From a checkpoint of a small image captioner.
Training: adamw at rate 0.0022, 15400 steps, batches of 192.
Data: trained on photos with spoken descriptions (Open Images, Localized Narratives), 203450 training examples, 14.5 epochs.
Rows from block 9 of the image encoder of a small image captioner, named by matrix and row number. Each number is 128 + 24 x the weight over its row's rms, rounded and kept within 0 to 255. All counts start at 0. Numbers have three digits each.
Before each channel's rows are labels from the 100 images, of 14976, where the channel reaches its highest value: "responds to" is what is common among them. Only what is clearly more common there than usual is listed. The data: photos with spoken descriptions (Open Images, Localized Narratives).
# conv: 3x3 conv (encoder.blocks.9.conv.weight, 288x288x3x3, each kernel summed), inputs 0-143

responds to: text has "text"
conv.256:101107128116132116124143128108089111122128128119128128091128128136117071128132139100097096119104139121133121132136128117147145131115128128172128114089139128144124141122136128122093128119109093124089077130128101127183069108139119128160073128129122090115119142113135117079122114131104148128120100149104138143154112128106110107109128101124133115128128102128123141048121110128099139159145113130092128118120136124133120128141128167115073

responds to: text has "food"; text has "table"
conv.210:130128182158120116126122112110095128156112112134089128149128128087095154124125128106141133071108133149112117118157147103114146130102123149113104142196114125131155128086112107150123138128127153142086102134139150125102121128112141125128154095114128163089157110099116112193114145133085146106153134135118085116128154134128155173117148130137122138135125119132128128152118114128134063115121141128153101107137096142071121153123091092117124

responds to: text has "trees"; text has "sky"; text has "grass"; text has "plants"
conv.12:133075128118115098117121143121091102128148138150136128128128143097114151091116110113136112073128108113150135149131147101107119086124133150147108128145128111097102106102128131128140156121125105128109096121121136105115128138112157138137099128111094103093128090145128119102105157121128145085143088101110186128144178115138111120103111120155128145148120110128107158105132128118128113157126120074101093111103134118099108128125160128082128

responds to: text has "food"; text has "plate"
conv.275:119141128142109105147119104132125133075161080108128168130129128148137134054077094133163130110105114141128163128146136126128133131134131131166125109115128093128079151119143128128146120102128171128091054134128123107144141128133156128128120095128145118112125126128136094066099073128073118151128109167000102080119134088102138083145111102115166115151123185100109119128135131128131123111128145124097099109120135128128127120119140132127163

responds to: text has "grass"; text has "trees"; text has "sky"; text has "ground"
conv.154:133135146131128101182120133119132105199145113139094135104157118128096137128122110140128120121110136112145128108144106124197160114138122107152128145145128121132110128097131141146106178144093104109117099118110163128137128171073204069128137128135128115123135127123132162128099117134128131134128120141122133128124136158143103138102115124134192094184080168120159144107091163105142128147102117082135102090139119175130135128166128149130128

responds to: text has "sitting"; text has "table"; text has "buildings"; text has "front"
conv.248:160128099128088111148129053131132128119185128128092118109112160128115099076031125136114137091125100128113119121109106128123122139122122128118087147128153039128037115125117207126120102124126094104128117110128111128128126137122123154129155118135160128115116113143096119118191128135150128126143144143069134128052098128092115079128097120164154128140133138107127197096092128145125095120128122115122128092107154119082128139120153128112127

responds to: text has "buildings"
conv.26:159128128104087128114119062115122118148155128128066089107081128112106148059051116139119148080128099135122096116123112120128117145124136128107088145128165069120086131128104202121122126109140075106133117079156110128141105128127128128151171088128136128121129128130095114113212125124128127116140162139059128137088121106114141107128098096149149159108149137087128182122128155132121101118099119114108132122111165107105127147092109128117119

responds to: text has "road"; text has "car"
conv.220:128078115122134114128155193084132120068108102159165110128135120122112142137140108136142101145128171131097124118128157157094128155124151106128115140124128128088179143128128107124116152159093128128128139120206139061167137074124108091128111098128116151115128105077158110136164139127164106097103126119166140242101134118104161134084125141134128128088128094136138160128128147119105106105128124109117167105139112128112128128150115124147139

responds to: text has "food"; text has "plate"
conv.17:133117133077128117128133139128114134182152125135107122129184124123128138128128126124156166027117121147117128105154138111110128142119141157098090128172130128114126128101101126136148160128128142150086107120134146102106101141101125109149156058128164135116141128130124128150132149116103153140143126161122114119127133134128144148148128100134138128128128127141129130140128078128158116116104160144128123104140105133059098166134113128119128

responds to: text has "food"
conv.25:128162128162128120155131077121132128142137054128116106128127086119144152128110123112159130092128128127090102125140196178128072121085128164167128119128107110111118137128128154128154121115119126128140115163146136121125128128128136120108128125147128161117117141086128115096101094104128084138128085141112091074128134084144122138164128135110139138141104212090119143128134140135145092080081155128118128137137116147150150128112128119123128

responds to: text has "sky"; text has "buildings"
conv.10:152166096126156128108139092115066128141112130106115094118146133142122154114113084105130147107128110120137128125092143134131170125131100128128132099121115106069158133154086125119136162148095131128036125170128127128159123122151106143128131128138135183136114115117128121126114134110088128145132134130040127143175124188151184108128080071128111128119140098111141107126128096142128108128074110130128153135134124131126128128128146131116151

responds to: text has "table"; text has "wall"; text has "sitting"; text has "people"
conv.37:114116094138105153113201143120120150112149106110143116102126188154097117140131102111130063128158156160109116142086128122136132128128092128136126153115109117106119120091115140112121128121128165098126148128128112092136148132114090162087107100105160091077167123124138151128147128135165128128059113117157128124094131099128157120089107123138186111154096145116110189125125151112128107141126118122128151123136133119133106152172140137135137

responds to: text has "people"; text has "standing"; text has "group"
conv.191:143139128138154128068123114128128113096113163128106128125143128129123128145200138078107145062135128122123124128113121146140087150125144128141105116128128173117109142128083176108128058114123128133113117124109128128135126074101055184128155135133128151128128131150120117062112056130172128122148125126101128128120059117144128124108148062143119128128143149195114128100115126135117128132148128113069134128172103112132132051135128122105177

responds to: text has "food"; text has "plate"; text has "bowl"
conv.174:093128128132125137095135069151152132083139097073119128135137118119142123108060118102134119075087092144128162128126124121128148087114128123111060046132128090128127159128117113128162122128138128143121105128112128111130124128134092128133112124128131151128134124106119046164128133113097116140122135167097099130120128093110167090133126130114144128127128133114115070181131122128139128096128188134142142136101168128109117143089126137082124

responds to: text has "man"; text has "two"; text has "wearing"; text has "woman"
conv.178:119058128125115113131139084119128098081122128149128128114099138090128132126134137128128120123118133117128128140116106129116115128122051128067066120128105128134149118121119128120126109076117135134114087128128096111118099103128089125099151122073109128098138170081096123123124128123157127128108123190109089128121156108140195137128113102097128122128128177102107119116128109166162106128162128122119124128141135079124126187128108103116083

responds to: text has "trees"; text has "road"; text has "grass"
conv.65:128142057142131082102122158091135128097123088114151053159128086128128119092114101112122116153119120136128128164112116076137086132123128128112107108140097106109135128099201126128128089187086082135106102138115087128132073089128128137076117137126068128115111114080142128128134110123115128117081119129122083117152149128132124106138060133128128112179141130074099137130115128115128094128113128129150104119114128171139118122128136130128128

responds to: text has "people"; text has "road"
conv.271:128109125124137182140130072147124085102128162133110115112128128126128117085095104139120093110161070128156114142067131163117128151119134128103107122132185102107161128128068123118142118128151097122160130158126128134128133114131069111192122156137151140116143171128099128115181129125201101111121128128128166119132119128112172057110123131128128116120148119134128128137143128099126134125133131103129130139136153130089111109109088116128098

responds to: text has "text"
conv.179:123099128117135092141114159103148134128124104128163122128191121111128094128128122133145113120108132125130128151128120126134177122128128155145121128148143128128174118119128102119102123226091095133146140127121138108122127163136094115152172143164104217128114127132166114128132162147128174112128071136140176107115103213111101126123128128130133129151128112128150156104083182123128114125128114160104151101164131156118116118128139119110110

responds to: text has "standing"; text has "wearing"; text has "man"; text has "persons"
conv.228:068123155116122170119132160087116128106144128095128145124141136102132128128141158102128134122149129144127126158152160112139121113124128120084063087137118130134128128122128125124104056184136134128133135081066120141088128058118111160116088128097150097128130118140134094125125124141134159145107123166159134125115143158156128137142135137128178124190105149128111136133136128115163103143133122145140096141135159134131086142172139144141127

responds to: text has "sky"; text has "water"; text has "clouds"; text has "buildings"
conv.146:142098123109142128091146100128132120128085140118128128122121137156132119117142121116128128081119118154128128135118103139088128177146119117122150136106128145123137154173116114112127101125165128128128130157147133112160128128148014103137120128156128164136147134128079136079135104128156111123107128118128128125132073117151134065120141089128097128123132087140175068090137118141131143152144128122061193129120121080128060106138103079109140

responds to: text has "people"; text has "wall"; text has "sitting"; text has "man"
conv.132:139130117103165128097162104128160118046141118128116128128100128136120132163133090142139078153142158128118118117128103132109098120116121069124115095110145128117143141128136152098128096143150122128128128145139126128118107089115119115128118053132129136128123128099098128113134111102116089121075145128128131159205124067128171105119108128120128156128119136115108124113122063114113147114123128128114128102124134128133128128149131102128184

responds to: text has "grass"
conv.208:130123142119086121176165128073099151102154106159139115127115133106122126125169093094128117128122171135143121129136157110121109178128128071108112135146128145110094128181121139135093091130090142125128128120162125140121128136122148164093126128123090102116144083128126129143110108109142105135147066104159112140104165091124109122098136135117123149094128152102128161155125084093131129088165117101180125148145096130134095119123154128142128

responds to: text has "grass"; text has "ground"
conv.177:090141123122089114101128128121108143088136128128111099118157116144108128132122128072120086117128135161128116088101045128182108149077138128201110145156147112127118177128128134094128108109136123104125132139128118128168128067103136136167101128115172139124132069128128100112176094125128131128130093118118151168128123091128121131107115108120146128120128126100106129122119111121128143147115136128128160070174136135154109104134110128140147

responds to: text has "food"
conv.112:130131094144144109076136159087128124128099073138133063128130128128119142082089116126154117192128104128130119122086109112130128128128122143155152133144111054094160098126144111126168149165128123128098072166128103119111110128128131150126088128112116140099128117060125111135128105115076119108078099084128082128160151128128152148127050128080146121142134157011129146139147120099119100123062109108144123089109131129128118137128167128120102

responds to: text has "trees"; text has "sky"; text has "grass"; text has "plants"
conv.57:115186128101128152138128108134095073122120140136099137121128128118132121095110145131122136121128124120096093128128117132175128171097148128090160128122207115128128117187084128117109096103152128129135114120116146097111123128128119128188110101181128104138148175160103148117138107109124134084082119121123128171103096128119128101120113126098122131075126119138128131122111115143128128171168141086112128128109128168076128128100128123114099

responds to: text has "holding"; text has "man"
conv.241:132140099128124136109128140119128138108098102147117108092128154128115123139128122119103144128128133134114133063123120113112126134123123156099128116102118101071135101128099128116120101128101145069121134097105128059118089123124111128128121071118215132124136123128148139133074126145140130078123116090123128116124109128135161150113101146114128107152096155114128121103065132131117113128108106130105130112095132130095102143133163158128160

responds to: text has "plants"
conv.14:154145128081090160127137127136128178119134132194128128115163090128113125129100133118134132092128115136124128124128130126151113122112152167153094125128128101125090128128122142114103093127141128133123128047105129118133101105084124141137146087175206084104081140141176084124104131095128147116169117128112097135124111137128086140130123128123128128098125141115084130128128074128115152145108131159123065136154125095118123125128128138099141

responds to: text has "wearing"; text has "smiling"; text has "woman"
conv.285:128143131103090171102128046110112117162128114128114058128109128152096148123112105122155105117128144128107093136179130118131123131123135116118087124108120108126103098115150100125137194120118134128164158120139117106116113120124130120128123115128133099120143115079148107152099128119115106129114089156126087052115150114123128177128115181082138128134125175089110128112109121123166109119133136121124117135139105122132158153079125102136095

responds to: text has "people"; text has "standing"; text has "group"; text has "lights"
conv.86:135135124128165128118075077119069121072135140145121120098144120153128112128146116086109128088128125123138135124124128121145092128124131095138128077093146136116128128122082133157112098111121133125083122121082117146128110085092091134154120132128154115128116114138143119096123083128133116122141131128085119121146094082176128140107128074108095128136121143137108128110092060128112142117128114126078085125181072134128131097128128203102168

responds to: text has "man"; text has "wearing"; text has "front"
conv.33:128070128086115101132148128104134114128120121128131124128128148128128132143128088120114132148154207128123141128133145133128099127137047098116119140128121123128128117118115099067132120128106145137117113128161146099150124113128135150050134114121132108128076136122122131119142136090124107130145128122103118155122128120107109132124128128129125128165106121122141104128120099154128160160078120128133148128143128129152128128200148124128135

responds to: text has "people"; text has "sitting"; text has "table"
conv.239:146093154049152115123135132123114124124128123116131139157128120126128135123123043106151084097094137139128128130116147095120110128136129125096128122114164108132193139155126138098147174152136147145128157152164151102122131108131109130144143098152131161128182075119123139133197128115122122124129154119128155126160134128144235128121099128141128177128147090149147173128121095114115150122086133124128143107113132118131095130168128115138181

responds to: text has "standing"; text has "people"; text has "wall"; text has "holding"
conv.195:155140139110119142125147148128125122093081165186128128128097128113077118149228137091100140130194154128123078127132123163135081163125160134153101140134128208128086134121132147135109121112141128128102107114128128138154137124110148155122141138130135129109130139140087098099134104128152140105158123117128128146114128115128128139106166131121119133125153149189080135128099121121115121121128117123112134092187111104132154118128062117134156

responds to: text has "road"
conv.223:105078128092128125128130109103097132128122121140128117140155130096114126138137116125128128201128175145123124196141185130088119128173127101128124120117120153128120114125121067128100077118098133133115134119125128172160117106128147126102118132119113093115108123122118125166109158129118100157141159174134128154092128134135073144128136128082087128074148068124119111126123115131112132121128095137120143128124135118201166143153119141152131

responds to: text has "road"; text has "trees"; text has "car"; text has "vehicles"
conv.6:103108079161133115131141132079103128119109138152128073135132128099093126102123120113111098146143134128128111150109096088118119126149128114140128128129116120065144137096128118131091088154077102124088109146108128161132106125150152131128117137121102096090139114107125128174128153134141112121082128115135128163120134133146115135090070128099118128093160094113105168128128135099098111128113113136128137104133147158171147151136079116128103

responds to: text has "sky"
conv.159:142169120128128094175179123141147122124134134114106104142123101113134114128147148139138135132111154136077131134114143176086091100113117168143128141130128133143095127157129162128156128128095115135148127151193131139118115094149128128128137094156106149155074116135114169075111114057150117123119100124117128167116096088140083140146128108144132128110094124127140137123120132133115148131131161142107128183168159133181132104134128128146142

responds to: text has "wall"; text has "table"
conv.104:093075135089118220120154128142128158117136155128140146120133128137128126128132134106117094136154122128155128097112081118107129132105137178108107131154133124135102130109128084124115120148149146128124124119115121128135134138170113186137093096120196152138160138150161073166152154134128151151128143133145133131126097109135171123159135128118185109125132083138125104151162134166139128160134140133125121130127177152109108139142154135128135

responds to: text has "road"
conv.38:124158091188080128136128165135129172153122113183134112134141098128128125114095125133181118133128125147139136111128095156139111133128158162142119121173102070104157135100141117139135162145143086128083092159128124122112098193128132126128144124131124140104128129104156101168118161128102133117146096133138129151128135142126146132128086135116099099155135132081104133136165151123114121128123134128137100113128128112128137128128128128109083

responds to: text has "people"; text has "standing"; text has "grass"
conv.164:128128134124137122095128128123119141158136137116143128128073116080140131147135134150107144118151128120108123135093147128142107148143150103154122141202120143120120149153129123120099141128095128128135137132134128136111034143132128128120135189172122119141097123132110142093114106128179148095175117133146053144128134128107122117102161109178122131128146112141142128143128085128128136101144088132154141148133106136159157124128133089114103

responds to: text has "man"; text has "wearing"; text has "two"
conv.212:128130114118072117109106126130130144113112155128141069136107128133120136113157101106092128096143164128150143139118141141154109147128191096128120117096090128093106108150128121105101161128128126128120099128128107130116073060105142128117128135134149128120136104104133110115148128110118115125128128106084124090109128120121128193101095082128134128107185106128102128123111122128115141128123124121060118101173128133194176144126101125128125

responds to: text has "text"
conv.156:071158092149128136113115160128118156082100099133161122159128078128159110126122127134148089128098111134141127134124109128167105098142133103146095098128138099121145120147153081091119133202128074128128128109121117109168133130138128124133123136177119134115122117143186061141130146144120138119126099146165137166087128154075122120124113122128126122117128093128117111128132149117100128113122155148126133108128136126128128107120128145089114

responds to: text has "sitting"; text has "table"
conv.39:160138141111096146151131118118063126128123128161125093136058158123113128113128128107149117130152152128132105131144146114135125150128174118128107113127128119128128101144154128132121186132133148125124163116128101121114118142116178113137133126121128128097192128105134085188128137152125096156128114143140117093110141128097140167128128175119101128118153122115102128122100124120166077103124158122128111115158114128128149208083082094155119

responds to: text has "flowers"
conv.217:096128125128128144134128110180162138076134104053107137128140104128169107122089077118128128105120121140133174128128111116128129109128148102124049079084159106140111134128106110120128111128128137164153160128107179114100126128143073122131114128171144128140108126132128120138143128104125103131128128128111118117126128097144168081128120133110142132133128089127128096154115134124125202069123154134128140148085158128078136087128128133108128

responds to: text has "trees"; text has "sky"; text has "buildings"; text has "road"
conv.83:132186112144087128135112145108160128107147110124166115112130101156110083128084123121148128094113128112111097128157131128128128154120140120135082108128136074128075093125187148125115134135118100119128138076135101116163121128104128121143144117128103124099058125110145102141113134095128136125135128163128122140072136130104106080128085128118143128161162140116114149121149128125123109102125088125120077119119123115099115107123118128086127

responds to: text has "wearing"; text has "man"; text has "two"; text has "smiling"
conv.88:107109119163109144128119135121138132128119096108128136128152128140112128110079118103128107114110128090088157119173128142128102122148144128118117099114118086113128122115121093119095128074127128128113113146147218120128198121109199123128164123124139133121123149121161108115114148136100139140160118155055124142097133128130143146127099113107154099194128121120146128105116202109142133126128118128104107121169128146128139168113128074142128

responds to: text has "grass"
conv.43:109160084118104112129188138092106154095146099128119128098128132119112122157128105119121079145135141128098106122125124122188125141128161099167104112154123123128105151114133126096107093124080122087132128111121162135170118128128149172127074120131137087104107104122136120128122142134128174118149124135128128161109104108117088152079115121097159180129152135123123135159111128128137147095137104131167109120168128130186115137155133146147138

responds to: text has "smiling"
conv.89:176112145128128128143128138147125140119152128129107142132129128096138078128139128144056161148121137130135152128128104128131072128158152110147088091128155129141126128128096178137069043120132136143128132128092136185128072128083120130124153132137128073126085068128128112126163122128120152097164100123113122124122111133178102145102128128105128141153138149121104144128083095109128162102133128155114082122147140127122128136129126146131128

responds to: text has "sky"; text has "buildings"; text has "road"; text has "building"
conv.91:161128084128120128133110115123135115144136154120107099091117158118063112075058105161100128124128107107128115108118106128136128139128128128137128135128133061128116094119085210128111132119119095101128132133122107137100092170119097171126154125128137128047119117121128141123135128132152120120134140105117136104145043114128118140102091129121148128142132128107128195119096134128098078137128128132110118093120150108093119103128159128120085

responds to: text has "sky"; text has "buildings"
conv.36:122110126128116078100152135140130136096157119091128133090112128118159105138152165122132123088120133145096149120109117128118125106120128112144133137115104132141101136137123165115134100151098147096124117141188118133128157090152042146128128096146121128171128119167108131113104128126183143136128109124113154154098062110138093115125128096192147116122132134128198155107128194170122139164166138105101174143169147124140083110128093136142128

responds to: text has "sky"; text has "trees"; text has "road"; text has "buildings"
conv.231:128125107156138112138134127120128127101128150128132063093139136154128142118078070132128105105123124109146128116101122105113121144123121116133141112128069066111139126123123128125163148128094120097102123255111125131172096110141137179117131139125128175128124128118128104124113128128119114132128143128111135157218101109157105138136050116083087117135139108097148141123136116141128096128036117125124148128128128092154138119131160128121100

responds to: text has "two"
conv.2:137158123145117085118144120097136114138121090042139115106089131104150120093090107133089122084101120109124148121144178140128112106133108128128119128109124099091128084206141128097089113128112128115164133121164135118111139119146106122128127131177128161141134110123128130106127120135133090123112111109106119099120153120146145105139109105128195180128108107111141115144121152123149128113100128106122148158110139121128116122150174132137160

responds to: text has "man"; text has "wearing"
conv.110:100128128134103128133157101122128113110139104061128115128109128122149126122124106111119128125127128132143152117128168147128138124132112128139110111122128120156112188174142109064142117133135127128144133125134128128176133100161128128133112128163124208152168112128094109147133122133121124167103147127115119132095128104135141128169122141134208158130139164118135098191149136128167138125162155119159137165128184139145126128125128116126133

responds to: text has "text"
conv.224:128128128119128128133122137122162169134135124136188135125129079128129146141128128111128151077168136128128123198126128141127128165146134128147128127141134128125105113116144116128133126135135118128101117129128111105150085112104099150128146128142128125125100156117134128072150115075112157138158128144114094105128133137083113104152128082143137170128110144128124124119135045128056132128128085169128117148139112124120110049174128120124128

responds to: text has "white"; text has "road"; text has "black"
conv.167:160128111128128092122128122126091128138140131125154031137100132115128128052099084173133140123079128131157128136128138130124128115162128128128128123111129084093130125153130150084131157121097078133117120177128075162116101121141128100128157128172123169131094128099086105142110131079128103131142150114042128121154121128135104137128077107099112126102166112086140128128145122128100119133083132132141120128151168127156133124062134094128084

responds to: text has "black"
conv.261:090147130133128112140112128130139184145128097107199123128121107106138109119128113128105085137095149154123134182156177128137105120185106135136108070128173128135128090128143134110093123141088128128133155097147128097126124121128115120124156154159128095128112137128130097123128128093128128128128123137117128129097151185126128128121128120113137128128089151122112146128093128098128145106128108173128086132099176079128119103128119128135128

responds to: text has "man"; text has "wearing"
conv.118:176124156112121122186118105128136131150128161184105152144182166128139086088133120110106130119128126143128128104158134128105144118103132140114157138083119136102090073128119100164123141123122167120161168097136106153128180153128145151107128128128136101122134142110124153106122141116128119155136133094114125128128136129160099116133114134128116103097142124139133130128128115117147149107119118088084128143082128108117133141135128128154189

responds to: text has "trees"; text has "sky"; text has "buildings"; text has "road"
conv.127:101255142165123119114144151120120128145122092137128121128119117128128138128128139085128108132146128085133116100142147120254124135105140128128131136137099128128106118129128123139137128128086128117128128132126139155128135128134164117107022143125131110107128102128193127128106115166122134128128081107128128128136159128120128145131132153138150153170139164128119128133128142095144110128128128128140109134140117165136158144128143226128128

responds to: text has "water"
conv.51:137128128128066128105152124128128139095102108078112123085108128121141110127123108092116128144150151142128143105123118112126122132106122128093080084117099116101169085128131120124154103122128178062106132128097130135090129107122098132104128098114190090111154090105131092135122132128137120101141132092122102107133133089155179140116128156127140112149128109097134099143141128121132124118119125157103128142116144108123119130159217111172132

responds to: text has "sitting"; text has "people"; text has "table"; text has "chairs"
conv.138:148128105136154119104133141128163114094122132178128112089128158135121120135148120125120117168128137096118121118122120124116119128157122104142148122120111154088170085116129135128132098151143124096128128175118128140163131116120130140090113093128147133113133121103140132100097120112147067123123115086134119165167084117158161155128128113100119128125125176128112128074121086108076087128134102168052128109132107100128134128128167132154179

responds to: text has "wearing"; text has "woman"
conv.75:104128156143128078134128128128107126189091094143117102138168123088112114131128146163128140110128121139109145113088090102163140123145135120152121142187127131132112128121091091155113131128111128155038064092081174124128107151132155088130128088128128129145166125092082164158145133133073184103162150101114130125104101183101085164113145133122149113128085123143145102135084137120128113128129121151139132124166139166088110155128074128128128

responds to: text has "road"; text has "car"; text has "vehicles"; text has "poles"
conv.171:149082128175128073128130111134122116127138128139142088128091128121128117077092087175128135143104128123143128138128128128091128169171147059141128123115132096135128128128128134128118115120079126130128121138138128140133128128131176103131166160125072107115120112117103128128120128110159109128133148128114121151128128131128105128128114128083125145123140138077139128128136133132123146099128105111128115128128185136163163130096090060129114

responds to: text has "trees"; text has "sky"; text has "grass"; text has "water"
conv.181:147135120138123150079156105128096126103113088125061128130128077128133137078078123111128102143113109123136133123122097097154125101110132116119128128135095089128120119142138128122136113112128186149109079110151135128148130128151180129133078083125128120095139116106121128147111120124105089128123051122049100164120128097117146114156108126106124126108137155117120128128128149130132111128095156095128108114106136131149143135114128117117134

responds to: text has "people"; text has "lights"; text has "table"; text has "sitting"
conv.126:128107128111120136128128128145122152156123181128123150151127172128126128102097153120115122128088128175128154160129128093084144157139153150134114134134130090123121125105121075111138142117098143136128142120067097128112103162073139182128155120135120117103151075128134086132110157115106107106142117128121118128128141110162114122109112133116108128128155101133099139142128076136175128139125142096128115115095120107113191145069147135129128

responds to: text has "food"; text has "plate"; text has "bowl"
conv.40:152128128124136037100132118124154122128157110168118128138152105139128116128128125138128144101138107136099128120128076155128119141128126155149108123133136128117125151113121147148122119064140100135115130114124112113148119123103123117122134056138128146115135125099117136108116086128154128163109137221102123156125122128151163119154128090120134110171082204120060165128099078114116109107135128121132115133125118133071129099128119132112174

responds to: text has "trees"; text has "sky"; text has "water"; text has "buildings"
conv.101:108183125148103128128128121119123113111095059128134130121095123132134146084046113128128136063139105108152128105103110151141117148099128111149109117124155085140114065134129149098148119086164128112136094141138145125171152114139143118134128122131154134135167133095103112086134059134129115111089091109063112115128137085114151087128113103116174134115138155072132128128152130136124132128128149117128128087137122121133106120109139087127128

responds to: text has "text"
conv.205:098073116134126107149109164130120141143141092128218117125112161120123078146128118128128092144126145128136128172141153114128157125146099101128105131106128128147176140115160121128128161160087128128135154133141128109148141160128114135105128154128116197128128162134159170122160128134128123169123141129138149114139093154078136095128128128128148124144125107120135105084111156109120090080128087113093160100153131128128133087151128125128120

responds to: text has "text"
conv.69:134108059146128095113128169132146100135128133160218078059109128102092085128149135151124115119095149105103107121090122137128147127153113126128090136118122125120112154131107147114128150128078078076130147105161084101120117129132093112120133135115069113122110146117121118128082140116165128128128126113123143145114143177115126119128094124114128113156119128128115170114154164136114121136122097066107135105141150119118118123156085099115069

responds to: text has "man"; text has "sitting"; text has "wearing"; text has "two"
conv.255:177124149111055128139103128125109128104114138146123115128107138128102100142138087099061138127185175128118074128138132152142122130128128123117105111120115132135128081134128128115110128114141133135098094107128109128098080097124133143117128115134175128128141105099118085128130099110120121111150093081099081073058120102132128209111128113128140135128135097105100141104118066137129142128107124128079095111155119128162145128094131085141148

responds to: text has "man"; text has "wearing"; text has "two"
conv.206:091146128131102128127160151131162128085131124050106132117124096158161132133115121103136136116122134130148166095138148126135100129108128120077106102128139109136138122144130099091154140145128135124140171128128154123067134096134099128115108130143147136198149085180144124128124118155136141128131109128146171087128128131185166133128128157157154133150100124128113098126122137133121154115128135145119131142112195123117086132130157128128138

responds to: text has "wall"; text has "standing"; text has "people"; text has "sitting"
conv.264:100084121107128158122140120127132120125140143128142121128128165145128064142121084116137128122091156111136157092116093121140128124113162106123100128128148118124107128116137123116128096122093160128128142206104143128161119125144118179144124084104145167128098151138133122128142142123167130172126141140134133133186098105129149091131115120128146147133133120115145066128128120183174153161109128128149168134128164136070128128166163134128146

responds to: text has "buildings"; text has "road"
conv.207:128116120128121142143122127128066129122138136154109092126078148115126128099123100128117128120158116128200160128091128162155106132135139140128128124128095098014154098112119138128123106130134109130109075128150081168074112102140128135126133146128139099081128101123128110143128128142152114091118093104106128128137128116146132172096068118121107137166138128078128106136125128136152092142122170161132108128157122170115129162102137140124091

responds to: text has "sky"; text has "water"
conv.216:133146139154132128081138135138137132167114119116127134105089133100125146110138128117115073129107127075128142135124118140092121116131141126128092128142109151129145104116116128113059125078114136096173164133151132147084148128100124131125114162139128096114149086120134159099075086138157104053111070044141116108133135108153140100064154147113141127128136128145114127123112149106144128061147128122120123120101146116118119129128150093133128

responds to: text has "standing"; text has "people"; text has "wall"; text has "them"
conv.183:125135154128176042079119097122104101190109128174137128129173128130075132124150118106128147093121125128110125117102099124143120133122138146191128152147140134134095144125108112154128128130130138153071082128128178128160134128125161157128128095128128136128156095122121140081129082138110140119110122128063107152131074155128128100092132065130137141135125128148121128108067099128113128122128120102125148097146123137128132118124128139110185

responds to: text has "table"; text has "sitting"; text has "people"; text has "wall"
conv.252:151108119112119096117128128116104118108087114171084109128111176108078115137128078108118102135138131132079092125110122131114123158139139126140122144127132128047175117128128128141094127164139128119104132114154127102135128121128126128133105075128173130092186118115137111137146128137140077113109101103140106128083128120116158140114128122116128128105082152126123128115052115134107107119122128129130126125128124154105128146136078087159161